From a checkpoint of a small self-supervised audio encoder (BEST-RQ): log mel input, 39062 training examples.
Rows from block 2 of a small self-supervised audio encoder (BEST-RQ), named by matrix and row number. Rows with one number belong to one neuron. Each number is 128 + 32 x the weight over its row's rms, rounded and kept within 0 to 255. All counts start at 0. Numbers have three digits each.
After each neuron's rows are labels from the 100 clips, of 14976, where the neuron reaches its highest value: "loudest" is the band of the loudest frequency at the time of the peak. Only what is clearly more common there than usual is listed. The data: synthesized solo parts of chorales (CocoChorales). In brackets: how many of the 100, against the usual share in percent.
# fc1: MLP up (model.blocks.2.mlp.fc1.weight, 768x256), inputs 0-127
# fc2: MLP down (model.blocks.2.mlp.fc2.weight, 256x768, transposed), outputs 0-127

fc1.474:075096111109124126134179128152148113109150101098058177141102128148094105077088131154108146118174144223104136141058166161148135112129144067088175118123121137125155141172137121145126159100145126084132122155119163122135138175105119048127124159129129142094131142090152179137144059060132150125148187137086115107113113135170126148145114127162148135091119052108162104115126114126182154058155
fc2.474:129181140149152142157158105207128255116160120118152095100155124112145137093164151171118109105122150147135111159149091126170159050164110170132089113130077153137087192099133117129076126146129109194130120111130172174119127150123095166125113135099146095116164171125091113155179140143148119106123136128131131134178137155203116096085162131102132156126170149160127047099131114142144118132084
loudest: 1000 to 2000 Hz (48 vs 11.4); 2000 to 4000 Hz (27 vs 1.3)

fc1.761:114063073148101143087158079151121060140176154101085202158111106118166136161111083143099101122178188147076121117134103188147126105129157102155162091113214099178193145193095160121107153091157136094108125187114116142136118101089165160084145191135122102136137077109144122125149124092109181106166126078125138117134182150109095154172131160150149108095129122068128148144121119107117106089158
fc2.761:146111110103128148156142177154086141115160165125094128126084134154154088142074124129103170155190099129067133099035131181152081155135131111129164108204092156134126116164092108129191139122172098103138126139134094167155105108031110150134103110108149153108119236154114101173133135091068125146083108176097115131141112051103137132179116142120109093125180097100107125108115122164134176096179
loudest: 2000 to 4000 Hz (27 vs 1.3)

fc1.717:116121102109147177118157156087134107128098177180128161109058070173135123142090134151148169117124104150101156136113142132178180135097121143058142135030124055133146144124121148138108106157136119140120148149100105193073133052179068095133155063128113140164151113127094168106128128117120108139125129149085114094144126126150143106090173134154163120134154154096132135195103187086144136118115
fc2.717:154135046190149100164135065158142133094143113124168140172098139157130114123145180138075115180157138135117119152167145146184118145173162128132165108117077164137102125133104150086067073161142116161122089155134116154094122162191081123136143142089143116149180154071120118159112186141109090118164100113095133172078122124116127096153098152153108134119104156137102139072101066114124113066136
loudest: 1000 to 2000 Hz (48 vs 11.4)

fc1.622:191183132119072108138117115127157118117114044166062101077089132113115055106169087098118131080158122129098076160062193128187157111148113113144117108095116194152123124167126152137121147090124122174132130171081119091112155070087126187105135112112129157184141155107145124099163186164097126095185145088083116117103067074127145167096172157098150109071154104082110105129126099110093183154117
fc2.622:112068147106131117162154177102115169108064105102117155175125140165080130108133150125120145142087108149114162149112132087171115057125137143049153170125092153123135150121091143148191118142142119147175137097132107147129119083140118112110069097134142108127144168119114119155126130095140098103119102129131075117183134130156077131124157131153107161046070098093154043088088171141156117138105
loudest: 250 to 500 Hz (81 vs 46)

fc1.456:155134129127075142109156115105127044113105180142138132089078085167112120105093130131141117116139127173154110140098171143146152082048181125092131131104113154111120205108149132094079083084110136090172166127099104139153140122105154122077137121108122150111109103084141198125130138133111127131076140126094121137127143119125132126100122130147066146161118124118132123097104111089159153091208
fc2.456:125109103120135114155152109164164189094124134156134107106175124111150059113075163152166102089104105114125109126105107089202096068123153085102145107113094130061171096093144120116144116149175124177064089111128161122145139096082122134137053130103165096142164100136114113122148125115144089144170074140144176162158135100179133122088140151128107139082144087075086060177086111089164137120071
loudest: 1000 to 2000 Hz (56 vs 11.4)

fc1.236:157135154110111145098159176126160102111180072143121171134108093134100050042156161097137148064129123108155134131086119100119142096142134087107164129131132160110135134166129138155188137116153131118139084220159147103071155126163087127072151154204203108129104148175153162176133081160156112111130125081060175122080088127127137163101122105166133154095084065143175114136075109130167135118141
fc2.236:106133119095154072184146140108078159163142126121113102135159077100128107171127128149067147129163120145098135117136102155115109141066141162089105168107105161152112149141115098163255121122105117129131124107165117140204162137145121166119130150154035057075152210116095131130105179130173171208119114144161114116215138138131152164122147096163138121142075166143083091115115113137108112170077
loudest: 250 to 500 Hz (83 vs 46)

fc1.358:156166143129153126173107072131136112127088163159084149168110105106150080098119109148126177071073142127194086140049053129132133049134189070091156179107148059150133168114155136090164176161075134074155143112126128171157126132160145180142110091125099142093170091129090137187182173202130141096095101080158131089175124163069063087114151127123181137151135085140112128124108088149128112092103
fc2.358:118118176145126119137064170141118148158161146104101126106107129150146114131182158106127117102096116128123153101171109098111115121101096161168107157125163148156127119120119136125115130126152135164172150184181196142101178116119135164190128135125165115107099140158132128129070150208113179074090123097111140084068129129042143140155150100119152193130127082132091173159075088144157110107123
loudest: 250 to 500 Hz (89 vs 46)

fc1.34:180148121142091078059128100106112107158103087160106116136111093130121076164146177155108200128140123151122100173052088125164198112144149132107196134064102075098105143167114102104114101145133161130137100163076162161106168100107096119134169103100125136150165073141138154104165109137143115090115056106084183135159125150148132077116137093196103110155102093103173110111052168187128122109157
fc2.34:092138113179103071163031109120119138136128135126142090149115100140103127099163125093132106122163089132109105100124118154134072143107116111106082129140108125096112095115063143116119168119152075182117064150096131092055099157168114163149037152042129090187126126101145075065074073127187105081123092121089149090171074162066181121144135150155090091118120140146147162158150059119102093081074
loudest: 1000 to 2000 Hz (31 vs 11.4)

fc1.134:116113073160149151107124118091196078201171127177112114109135132121134141097122149053178140111140144151073131171123158131143139125160097109134118167089189116205146129208169106100065129113085071117133127122163076138135147131150108122145094152123124141178065098097141153041173172132140161120093142132116136151164154125117115137131163142129176120218115124097127142186147152126120111074118
fc2.134:150174125056133141152154105188075137108100149105137163116076078137103174137141151170086142093123113090133099132167180137113175144099188156117080173156120135106120214125123117094125124097158116156082187120138123141106106145140151137137101131188119118179144144090183155222095098154140142119147115120161099099187129138056097142127126120130144074099136116127076156093116111146172148152142
loudest: 500 to 1000 Hz (80 vs 25.9)

fc1.434:137143117136078118071184148143105134109135134129056187063093092091108108191169158114141085107140109115093137113090138115147095106136124121123115129085104139102100130153125127169119142081108092072181071146107132162087151088142128090078147121163068119106207051099169081142149181091149164115162131080122066131135097108129184170082130154141234154122118105132102089066128138126131119137131
fc2.434:081037144135065129100153108146130086099112134109154111136125122145144172078200086119120138163130119172101124152087178130093121152215087141168090121143088151104118111074137103128109149105150096095204099156120183138140130092136136085086140118105155167175132177097149086091168114173079173131130150167106135111185135157160152091143091131126145127141101034119103081104113083128134142166147
loudest: 250 to 500 Hz (99 vs 46)

fc1.76:086118072207193153134129099092095044124146188184186145109151101112030111146095119141168121119147110128105124105089112181136085138166134121133107120132110083127120155129152109066096179125133119093144098132056131175095103171139103174094111117117112152088129142121133115079157153109151164145115071096130060148156161120133158095100171121146138099136100150099107142151116158088130071149141
fc2.76:128119098128163126089120144156166155145166143063133064184147158185125143124137101161110140222103141120142112157139140127088135111071147073150129106121104113141081147103135167063126118130190160178122125059113066083122179133119087079165132133131157146115079086155098093090176149146118110155059092151121143158174151128130165146137188206147136104124110154180107130111150093122158144134165
loudest: 250 to 500 Hz (100 vs 46)

fc1.657:127139134125196143106137114086090126080135072101141134171184134158163141098117132153108181099054115255133117139114074093132143096129163135091156145088111143132098093105118123082147111154121145134133115165124151166135134125122087127140138126111204124124180104147141164133132122162174113133149161134135113142150141143116075085127087121157142118089150165148157077100085157165180160099179
fc2.657:099113187095083149182148113125085154167185123151099103093147140130127081178125121101096135098198140065129064131117111152129104159195152129114096106155125130193117132123129091114095161174118112134157067144073139119185172119111076155122117140102148109112063178102153114146111145166082124129123136094148154074184103105070135101106116129104092124153113084194135121119106082145139180167127
loudest: 2000 to 4000 Hz (39 vs 1.3)

fc1.182:145098134143123125144077104159081093076107116168111194121121131124121105130125173117071202124149152138137098162141145096145164137065196097112167104103121091132104094071100093133110093114141150111131108095058095113099122121114069137059185117118089196164130132085127095097126070123130147084102150118087160149118153123125112117103143123159106144142137127165174115140092074152112129127197
fc2.182:081072128137120138164120145198070155142162115130124111130176099085128126129144103087134109129103090110097129107108084175161071154141134096201160085125105157112187117169130096095105151103098131133094137097102151132169100084106121150187173102142169210146119110114098177126153099122067092142199177148089084121107165092099109151151108150131110138078184099001111154082097163067138172168089
loudest: 250 to 500 Hz (73 vs 46)

fc1.458:157145092075089160092114132134062040095065121118137118097096049215104121186080138180132079115150131148176147154097138105075158085150150144073100168123116112109156168148174142113115098073142131106122102164135128148123158074156154147125190133124151120106182136144144157130117096146116175109089069140044105099128142100103083102119129143170137130170049115059167135164068136114150145099164
fc2.458:178092122194111120102129143142112154116120118116100067138101107158201118113068165131168157174143145147117119122177178090168088127085216108151123126178087102087064130106179105105119170083141136113086131129132105124095142109107101088172102154110120149130098121148149136110148128158104142135157145151090133114125158068113071138187090174121116120145158063123091110108168123164103117097137
loudest: 1000 to 2000 Hz (54 vs 11.4)

fc1.462:135151162077118104108111146131117120180113097120065125105192092086157186096166084078136137116150138155122151148097065110162131115104158138107155122107109148112112102139128088169132152165105170083091133114140117204145111117130138081127129145087055119187150134081111084127111133099185122108146140150083179081180144127076146172153146091182092115173152148107101103163130129131112095162145
fc2.462:143114130193139112091156130183136141160063152129128095154094132168105201060138137139091132161104084123181107172176114163183122069122066093112176147120103136158088148136148080177144137196133155149101096128140128136111096116140099081137116126103112136064113128092136151128195116116126080072079149089091147148125143119155169154151140088114145156066172075146093174118047131106225119131087
loudest: 250 to 500 Hz (79 vs 46)

fc1.691:114122138136138141165113071155097120125134128190073137151107088102120087104164130056162094071082142118159096200061074117128054077148137074105130155116112118125151150146153162087146189120116093115152090123131131142185156071161147152112131095121138194125125066119079120126188201134125098082153082093113143117176105146061133129096168158125158124195140074124116147131137076126137125105136
fc2.691:174072137134147133089087084125110152133123128103132125128125118123139120076150124136082136104081080143107096144140132096090072128181127101123053113123091123092112089127105159131195129123141150162107127132113183072058163167133148122147127149148098130145114096133134160150108109171130165059150068152024149051107133121091149157180154144154150156122129090160146205117099136132132120130125
loudest: 250 to 500 Hz (100 vs 46)

fc1.338:140122094092071181121151113112130138134102112137122111108115127192081149168113174126143152095153132155158164140128153131073149126128139050090081107112112116139139164168119147118084119091135127159126071208180110129143102185153112111080112160113123142122123116113166064092120185094203177117153114137147154113112110130069113159107110167110129127133097150115136096143104089094080111127148
fc2.338:129080157150155114073202137091155111156086165160155145123109129160159167096177147089168138091100135146139080121094122124175144102131141126164166106121149105147112128115166137126144155121104144091097140115097118143125097111133110105085132142118147213139071094147105186091137083141113121073161101127117182092103117070115108108149136133177112147124191089193065172165107080135138119122072
loudest: 2000 to 4000 Hz (31 vs 1.3)

fc1.108:134101084077140120122137079163110078130173114098093133186034099123043101117110123141116126104144091136115087121102122175173081097127190081116106199114145097103170188157166133095134200130150104122120093198112113119212113090159094155082096198156166111090085124094089135124116171163128164120098070127088119135112122105060107113160123185125150111118113072098068086129090092113173133118148
fc2.108:153159122117099129117141125154155122146162112122119148132156164115134107086146118060169123104086072130187154071123117075181073109132145120152148110178065144099150094156122166136149108154147191141132116127158135132121148100098081114137127067156111097106097056086170127111078091062112084133200123118075131130133096118108118162133136137188099202058138108094087205117105053062145150120142
loudest: 2000 to 4000 Hz (29 vs 1.3)

fc1.656:092067123109135195122179139097119141072122067149155171101186079145096102153129141088131118100082154113115120121136178134162080094137118110129136117119135174095180138200138193143155158110077047127134087140175126149176120128145125166084050143159190130133058197098121141155139164104137126120129116149123089140115084176148159146127140142101162127147169126117130154139127141081173139104178
fc2.656:118112175134064150114149082163169104128129140099103101117085123054211127131162078139125127143166175084159140127115130069097138101119132184116081144124131110113130155153129107145159094095144089105098133112156193115123141135130215146092147151134101136157155103085115158141138088085118174120129157147075116049180091145094104134139142135168143179182116116096178178128176168142138109073128
loudest: 250 to 500 Hz (92 vs 46)

fc1.282:119128149139106145193104136140118119138163193192057175183152127082159111110164064119203156086124094186130186135164169136149142131167199121127148162094156060099156117118132149126090175131086149145116077109093140135076118192116120177112085132114125160153155084101146080099154130151154134127172100058097146172162189112133136124133170089137128130111134076105119160166134120089083135157159
fc2.282:096158106083109116075154084127118206108123077106193128149106195153139130139157132146090160141146128070111136203173135108143123125132177120122114156164090148119101199132142173077120116107172097097124094051132058110125106133176064066152142078092143133163127103133114148086129138135125154125069111142095098136116172108060099084164174128150143119137126106193104136112110166116165134107171
loudest: 250 to 500 Hz (96 vs 46)

fc1.408:147095158116134154112134114089152128126091109105053119125122093114121140140120086160160199103109123170144091174172145175116140121073135143053092062094107134157074099123108109164118164121150139158032125170127162064106119135106128132126139138103120092142137134082166077167204121116157133128131152045110111093088137144131162143092166132112165109085169163090138141120068128141125118174141
fc2.408:110163102078149120127134167136159181108138145124146116127154142087130059102085157160170084143103111079169172168162151088109145136153165122079170121086150109113139152141161122038159157161109133124149065101137158118135152157173111094163122102143158116118166143146123167162150124125118092178160134101108118169131125116102126131154139107123164138118126130226127141104140177105162104060088
loudest: 250 to 500 Hz (82 vs 46)

fc1.430:123204159139076101165196148157195131171110121137091142125061111124138067100101067086110164095180111123170164128146138139135191071062119103112176119114101160113156162092164072142146119107143210096073112138118127106163132179099076088098132188150116109131187112111154169145142088092154138128156225073077119112122066168156157166107129081132116123127143106094149086152130067134149144143096
fc2.430:130036090124134149129189136118066099112101082050093112136160131152089064105072149177141148151160137153166096128180119121120144167073172154123122095063128111150134068148115085129148154166068142136095145122088170108170123163075126121093109119139113072079098109101114106146078129108086130142142117155192086147172142139164101121130137148171132137087106148156127163096093103109146121122106
loudest: 250 to 500 Hz (72 vs 46)

fc1.423:154096066148184216144100168105110075165118146173086111128139108175144103106075070174164167116096091136171172134088059145135096101109130111085099138118108143239091181069094130085144120136152094140138071112141110104202147086110126140124133089099131144104131174149074098118186158127148066128111118139144135137143131123143154136101155142111074128117177105162125143198109109149117090055135
fc2.423:098137180126047087129157120103160165131075107086148077160114150140100131117126102089165146157116138074156118135131107051084133150190083112103073168137093120101114124147151130124158146114168152120125121134106085108133125110117114088080122105120133085109083102119105100176091211118121144108136105202157162129181128134099061120155121152139128159130113120177153136117147109130099164182055
loudest: 500 to 1000 Hz (52 vs 25.9); 1000 to 2000 Hz (34 vs 11.4)

fc1.6:169147057102146127103174126094143134138112097121104147125119150220107135138133111126160119138111090206098076088059135124128095115112135109098137143093124150085111135088164120125173141095169090151138112155159074126096113105154139097095096158183162096109113076116142133144134152151100153127201186160088048129106160077106127193123113170117152139146158134098101072147118117139151149154091
fc2.6:116040097125161094092147126131113109122112102156168113108157169202196134141162099201124143163102121109128124177147147132152075107115089110120150071113117169113092080118136124089156145102155107136154121093151108120131143128181142100108111095122180168155161184136138179100160098156126092135111117113137136124154157114147124100123148068155113073132083130183178139033006091149173153155139
loudest: 250 to 500 Hz (83 vs 46)

fc1.139:128118116113123149140169192098171114141072131138131137119172097169128086140077121121151098115120133115105125120121128097105167116149129124060215117154138139150176163129146166111175134067133118072194151077101166117068157107080114094090185172166140136093141129158173192141135102070127140158120151139144157200159126107200140102126170088187116140162117100046133160124106158120177164097118
fc2.139:115097085126139156073078035136153114159162115160159089186132130068126173147162160136128095093168149178114132094171084161084146089111109100166129120099122146090128098106102089134140162104164103136090147171216054145147102126134137103111090085139134157163124138106095145061078121193131126099110046182124089079104144133102135130097060198100076125171107198179126109128121103113151094158151
loudest: 250 to 500 Hz (90 vs 46)

fc1.18:121138101092134153082146176118148080092140166152078188121134117126131108109124124127155088132117134152087168156071150150099176135146133113098161096114143130148173147146085111138146122088062074123171203144157097114083125087087202092107185142143069103120139051110128144126128139116081154108142178139069087124116122120124124127101113143133177144148166104083118122108119175140150125161093
fc2.18:123114157121100099132154114165119131117077187100105118084119156133143184157144103096118097175139152074175099157144107155166118128077081122151161168110186087153154121112199064220137192078129134162065123106151129166127080127118159129110158117179132102143162088130107118176127122125125097104156197121114097102164066078117150131148148083112110113114156104108115102109190175098141144156049
loudest: 500 to 1000 Hz (65 vs 25.9)

fc1.618:074151141124090116088093116151078038084093116176089165132185097110131087146119119170178174119125120155170158116072082118096177106105169076055183105109135098095118146145141065144150141126148124040141088117148141098189157118111117179116143179109144115139165107181152126113141110146162139073148158118058108116150101140146108075117098098187108118126090094130187091173093127180127113085143
fc2.618:111148110147180103162143127110115135132100080067128077133142106087155146142106117141088179117178170131106124119124101194159102085127148148087101187107177217147116155154145108142179162122085152101099085104163078149149163171160079124137111119140069138117118164146059104167164193174177143117130117116134078102190175104166098147100159105116114158143135159144075098098164117210130108117080
loudest: 500 to 1000 Hz (52 vs 25.9)

fc1.728:039071145125152151177153128105113098122097182111114160153141120172140132171104124076156145122103152154146141068115091185107102114123186143122163162135129092104180136077192115107143114151154153113107079163149139193191101087165091126127103111117179150079115143103097166140150129113120109138108061081148154156164117106124171164139185129091077146115135076077096138190102074131200103129106
fc2.728:114179126093168115119145142100123107096151118144161166165137096184137087058021104060159119161101141125173097109136168090140123159089125168111100143189143140092152094118107128119148127150090143105158147143142200131119159139095128100145111076166168117089154128179125159218094117127113206159111109133135087088160084128102104118198148176093084140118170117132133106145106078112133150146025
loudest: 2000 to 4000 Hz (27 vs 1.3)