Weights of a small self-supervised audio encoder (BEST-RQ).
Model: 4.24M parameters, log mel input, arch transformer, norm rmsnorm, activation relu, layers 6, width 256.
Training: cautious_adamw at rate 0.0019, 40000 steps, batches of 64.
Data: trained on synthesized solo parts of chorales (CocoChorales), 39062 training examples, 65.5 epochs.
Rows from block 3 of a small self-supervised audio encoder (BEST-RQ), named by matrix and row number. Rows with one number belong to one neuron. Each number is 128 + 24 x the weight over its row's rms, rounded and kept within 0 to 255. All counts start at 0. Numbers have three digits each. After the name is the row's rms in percent of the matrix's.
After each neuron's rows are labels from the 100 clips, of 14976, where the neuron reaches its highest value: "loudest" is the band of the loudest frequency at the time of the peak. Only what is clearly more common there than usual is listed. The data: synthesized solo parts of chorales (CocoChorales).
# fc1: MLP up (model.blocks.3.mlp.fc1.weight, 768x256), inputs 172-255
# fc2: MLP down (model.blocks.3.mlp.fc2.weight, 256x768, transposed), outputs 172-255

fc1.239 138:115111118112151123114136114146192144121101140133193149109148118110130155115151143194109105159150152121164139143132126074124125146142119134154128092091133100100157142147134129151103129147191125140114134117164125144168092109081135116160175120114108106116
fc2.239 139:111117157116127106104130117122089136121173120116123141143148105154119163092154155107110124125096158118088163148112129114149135140127100120154109140123155103138129108120129153159127153131114107153116087112115093115123110161133132161134108128110141130088
loudest: 250 to 500 Hz

fc1.729 146:094147163086093125135145117111171082110103116142113094126084142086115142133183067113065115145149130127134167173115122114107170138150070120149132113107128106112149119131111109148115125106180112171154064082153189099170148126100176168164169142141134122168
fc2.729 136:110145115123137135141133126119139136131120112121112133127115142118133113132095173141121114146070114142118110126097140145118123119125107162122167123135137132128095161127086135156052148123133117107162174152150123134120130136108146092166149077097126121110
loudest: 500 to 1000 Hz

fc1.21 153:130111095127169075101158172132140144137060160129137094137127152148146118146138092156087127120145139106101137124111174089130104106128122143126132126120179118158097132158153131098140155129124124131118155138134165125129156127153111117165153145112137126149
fc2.21 145:158160122145194156173117126148128125144108104115125112155122100108129157145158125095107144171122135171177120120123134136128138116110090164087146083150105154137144108140116126152126143126124130102114105127137119121127087135142157141085149154138168107159
loudest: 250 to 500 Hz

fc1.697 150:148135151150157145115134103155130132103102117154122156100109145118084188138177129117139097117137095118177118097103087119105093148088123122134118119124134110148090154109124111111118096104139161112152160097172119171108116135138126121130141124115086105116
fc2.697 151:121102131147107151118140170138133131113162154110169109097112107125114089114092060100124090130107175134113108136111140164127073139158144116125118112151127145133132107134106137085158148148123136125136113133171129128139153142135151149140076126208115110127
loudest: 250 to 500 Hz

fc1.486 118:105099084131170105076126102150115097141146132164121151147157133133148126162190123129145141149169092098121108089157130094132143145151123114140140134125154108089174151143138140139094112116132154144139172153125107132119121131125112107136168141142147154136
fc2.486 114:137124143113089106133093107149162120142148142106142123121144101103124181138113146127126066101142133142145132159128097129131077134139158169120110115092089137171147116116110135146129102132163097156172118106146131131117149101133089102100144107146110119141
loudest: 500 to 1000 Hz

fc1.388 133:095102158119154096123150147123130113121098189145131135122123085123114145155116121119140156193109146138143153126147136114141102131122109090119146112086130117152110120081120160109174175157161140184125131073149163177117124099106176139138197133164135108110
fc2.388 136:156167108180181145113107116119124171090122128122130107118126153102126123107127098121135161113133133128128114105110136128100127080115129107090116117163123126143123136134176132133125116146130147150093126160102124129079155146105127122111102158088120131140
loudest: 500 to 1000 Hz

fc1.438 122:141120124113144116155138143110105105152131103113121162128163151117135124152078143159143186115145131076139120101104093119150144089085148088130167123125127142121129126130134110137090125136134136150116185164092135123152077139145156136098111154110121186131
fc2.438 116:169115162132109111126106114102155116119129089188131149100148148150134163133142131120136112109127139171124145120166147118114088136109101052128089112124132110129080169097119157131083115170125120124131106120171131116128178126153128108142137095162129107117
loudest: 500 to 1000 Hz

fc1.638 155:122099109157139180119150110125154092107123112131117116165132140151163131127172120172096099126129112084113118163116139094083124082074114132172128107133156122123151047107095152162136109134137130112141137164158090129162138112131118146135141148108086124102
fc2.638 152:095134114149117147082129145108133140123145109131152155098098116111117136148148121123123114137114124123130117091165115125099108119177136075119130104101120167160077129118134132099160124156101101103099127114137154099177105128121167099143141111142094098096
loudest: 500 to 1000 Hz

fc1.151 148:102119121135155128100117146159124093150078166143128123095122138135171133108162112157097130117166131107151093108120130073131146167150140085124103136085172100098155135142133150148120182129081144135102172154121116111127120101113160106116144152109120133098
fc2.151 164:128155110145153154079107143139153156151102138134149159167099143112154137114128097159160100107131105131114140089124132143093101119126166104160154159119112152140144117148157153129161105170159115124105161078152142111146090157078107141127131133140123078136
loudest: 1000 to 2000 Hz

fc1.306 152:133143148099125118148153157171192152123116090133141165130146115086128138093139158158104095133115135135129120123150097109124137124101125119154097124123114106110152140113111104167119136122160135116120141124179126145170103119093170127150142087122064142145
fc2.306 144:157045125131107123108116122113124112124177148122130120085111085155101108141116119105107119145105140107121159153160113103145081149154105103121121102149116129116123125142124143119149111137115108123136088136081180126113107122125092121145179107173118108097
loudest: 250 to 500 Hz

fc1.139 129:139142123115161100115110158139116105073165119136142061152137126157118145119116133150154162111124183058121142126139130163132127151164155100129149115127131111137098095149123144106137145136164139131130140134125166138107141125103142099115118157138144150139
fc2.139 131:118097123155172131151150144125124159122134133079099134104107107153132174126137133169146105174140123124160101122112139136116109145111146126119127129101149153135109148141150089148143131108109113132118146132125152140101108109122152143119086121089161102160
loudest: 1000 to 2000 Hz

fc1.484 063:122083129134120081143175122101147103105064162135123122116140106122173131115082122136089120066155134091116138136167095077109108135122113094093088134092142113131126108101103133090131145123088144129103171143147145120116093123194156145138130142145113123138
fc2.484 055:139145118082096145135188128107131152160158112145129081107112179114141157094088097105131111148141150142147124166125150128154117116123098145103136132118113135130140152134129164110107133102105082123149147154108100110135125102125133136150135120166113168106
loudest: 1000 to 2000 Hz

fc1.429 144:121130152121140105128123157127099076150119186127128113099078143123125119125146091124138134093166124073094107146155127080100136149152121106166116145119143118093175130178104138121081145146123140153117158136112139084151081109134139088113122126110128146165
fc2.429 156:138115096141155123112140162135117108130156138105085149137081149140172112130105154148115096088109112155108150120137132155075127172142159115150130147142115169089112120114117150149139116151127144111137137142102112115112136143196162169108096126141117142120
loudest: 1000 to 2000 Hz

fc1.547 141:126118134113147160103137071133112140136132099114184096055111101119121113129125127146123125162114172144152116164111137082132101108145121106146127081118114145117119122152142155123139147110189130154126126103184113096140139164082146121187146159165108121104
fc2.547 127:175141127146157123153161160140113144191127107106085147161099122066147147102120110130139162121115106117145137104116139145176142146094118049124134148110120128108121123157114147114135128161129122130099136144076129116118137081146125142147119103107111117121
loudest: 500 to 1000 Hz

fc1.8 127:125118102135113115067150124103146087122138149153146107133150154119174142085126125155117152100121156077079117124106143109161105145137140093104109125113170096112111115134143133099139148124120110187113128071125094109137119106143122088117085108118105075155
fc2.8 132:101127123151163093140139118135112163127113104130094118105098134121133080160117138137151123134116108155154119102130137137123063126158148135121188154152126160105126101106130135127151117068151091145106155158163143121106150169123150130158180160157130171136
loudest: 250 to 500 Hz

fc1.668 132:155079082132137130131102142146068109142158166134121119139064129121092083143180121183102154101128148143105117114088115130122134177127143107154129132080133083126140117149125116136122134140173121131127123150125082081116111111128099132115134132130149161098
fc2.668 141:085098167130119111102118154137110159162155130098082101125140111107095118106141131157113111157166106099125139142097069127165125115143139153160135165135119105124134145109124098097147145117159100163122140128198153121069091137149104146137155176163130126134
loudest: 500 to 1000 Hz; 1000 to 2000 Hz

fc1.221 163:175069096161117107177121116126108157160113122127111114108107096101143096140084146137123123107162143133121136141177089123131127112076159131134087122126129137156115099114095134157090145125156124125097122120137156080100160126126121152143167113172130156162
fc2.221 150:148119108161140119173106110145142103127179155120179126074179099138160126132130138133118085133100130129094148176188165136115125152140124074071119114159129150104134118090135135102100134160128164140083132120131152109115154107137107084103113124163133103162
loudest: 500 to 1000 Hz

fc1.603 140:135133120115120080082133135125176142105101102188132118161141148148139136145141144090156138140088130108147110091137122112148126121120110123108123120102110153092149162131096133098088146085137151125122134112117142188145158050097086083154156111134091122130
fc2.603 153:151129148146111149147087093141103095099121129121117141093110131068091094167143112090133128120122127119116159095140108090133118169116143109138132090179104140123127109147143122119152090164127110125128127161145100107130126146148119123145117124119126151100
loudest: 500 to 1000 Hz

fc1.18 151:141124134128120105135127106165118140107082133159139145107144093151121148117130112102113109100135097121115124134131078128114124135121102099092130097129098142091172157137135170158091167110126130139132100126125157124101108084068119109131163087119099137168
fc2.18 149:108100125120154156105145118144124126128166152114104098074109123115114115147105094119128171202144132130168187168123126115108104154125143114112136117111117113097128145157121122112163109134101111129149131134137112126117147123131105144114124102149143112112
loudest: 500 to 1000 Hz

fc1.411 069:139068118127151159170168120087153153112159153144143119109120104101085098153151069143144138175161168133142092123121085077142134092099112131138153080094131105142144130120114137142121112128138108126107096133121099121138095099105137171134155135182118134090
fc2.411 066:126130141140142089132073139118114097141124074141090120141134140158121109132135172101105148153142117152142101086131105112122148163121104114140134144165097130145092117145115110112137119109103102126178117155097127081131147137184105116091091095128132117141
loudest: 500 to 1000 Hz

fc1.725 142:141117167139132114128114109112122137130134164125105137139147145136134130145109143133122150131119141108129143144158132134125100119088113100125128109093094137139120116117113164154120177102108125144097161093138148107133138123129151129141118121137133126102
fc2.725 156:110117129145155131079175171127109145140167141110117152139123139080119150118150055126125174123115105105157122152145133111163151143146162095092120140132111117133168181146156112127147117103110110105123107148067129136188101121137113120117136080121111127101
loudest: 1000 to 2000 Hz

fc1.194 148:162098127095093134165153155147148084127148144171122082159109121123117126113166128103149174102128168113122132166138102142168134117106099079188137107137123111106155065158116148145121097120139115147140155125135118112136132118088123137134126162139119153151
fc2.194 139:137122116121141122135164127128130137107096139118146134141103094095115136111134107132146151067100099145126118145103111125137090125186123169126127132099139125137105113125139132097131146154156122141136111082117140162118120124119210118119156143169168090097
loudest: 500 to 1000 Hz

fc1.690 042:126079146098124088167162170129152124129115127146110089134125094132091134094112102119086108067135140142159106165153120066141142104106105111141131113124127113087162130115112160117075132103076112128129108165109137137124129053134151129135105129141117128135
fc2.690 037:174129138081153136132136148121146148127121141117122117109162122158103173114102145116090092125109184152099128157148130116137161126108147081071118129144068132092158158142123141135093159109160183134133118105134134106178137112098114109143148096135096173085
loudest: 1000 to 2000 Hz

fc1.420 141:134106102141157170141172128131147134080100109141098160183137103145164180097116133126146105099144128111110118176161105135133134117136111102135113098119163136104111122133037154193130141127140168117134128119131120131127085093107120142123166123168122169146
fc2.420 134:105133172140161095104132078126134127127124127151141106112128157110124135102105140122118128149121123127094138154074129118139100146118106104089131082105139120123153164161141129122114124122132095185104166114144130160099144121132103083161121122114146101125
loudest: 500 to 1000 Hz

fc1.197 055:158096143140165140112178103148150162110114134141201108118108130141120154098127134170102103190095138142118095141143109100154117128146096115113114095114139140125155120131084146120106161125150140131122117108181126107130112084111144116169166107141120149121
fc2.197 047:107109105119124131116119170131119089119166138119084083120088146120092120128143140152124149128122111152204156112169104127152117124106116148151112172085113109116099085115102110092155108142119083136157109137129139119125148141146130158160114112144118156116
loudest: 500 to 1000 Hz

fc1.695 132:134122126141146080142157122122136101125126115141174136130127124146083146159122103104129132156098166153149148119162131107103119126124117070138147092145132107121135126136130147080153165150175096118099159107141188140164093131123101135114135115173125149107
fc2.695 129:164079140138114133115143135079104128126083147131129139083130158134169114141132133157147109114117137148164156099180128152122112146120137091155106106137112130142113120124119109154130145130165098147108148100163113137110150147160129103113086101147122123127
loudest: 500 to 1000 Hz

fc1.459 149:122123145127147153153114123147095092101150085129122097105153152113116111127134139127074112101136188105135160109151132122123143091134121136119116101103124130146083116107092077100181106122129078111144091145158166070159113077144102107151146134142104143099
fc2.459 131:094138126104099123124117135126132179168128179151120128117135117125136138113116146138178111093116083133161119083099103170121104141171148118122145128133116135143106172139158127143113134121149187149182155099137129148110128146190140134160127153160072145135
loudest: 500 to 1000 Hz

fc1.733 153:133103118090142104113125123150162105116087140123162109121136117091122109120086142123080109131137188111124109124149104100115073119130095144113119089131138114101135148125169111140124135163122142113137138126194156150187151128091105095159135166113106139103
fc2.733 135:132176093118127151119126109160137105219055130124135149154079136116142165111130116103082126147129162149105123127134121143115149112113147205118126124110144148144116139096113115152113118138131144119120128120147113136170139174124108137111159107117125105128
loudest: 250 to 500 Hz

fc1.269 095:151071106120150127185157144157109122069138120124148147134119096125142121135152128137125157132142189131138144135120111112122136149119127121172120122080183092149100080087089117136149147092152096125126095147122137161106123092122118138120134138126133121142
fc2.269 102:126123121120091182130146122144135122160115135080100113151097156130115124161119106124118136169129086143122112122113120166153122128133144134083156137145121145132128142135155084116128124132100129157116151154112118144155160136174118123182093148126102121160
loudest: 1000 to 2000 Hz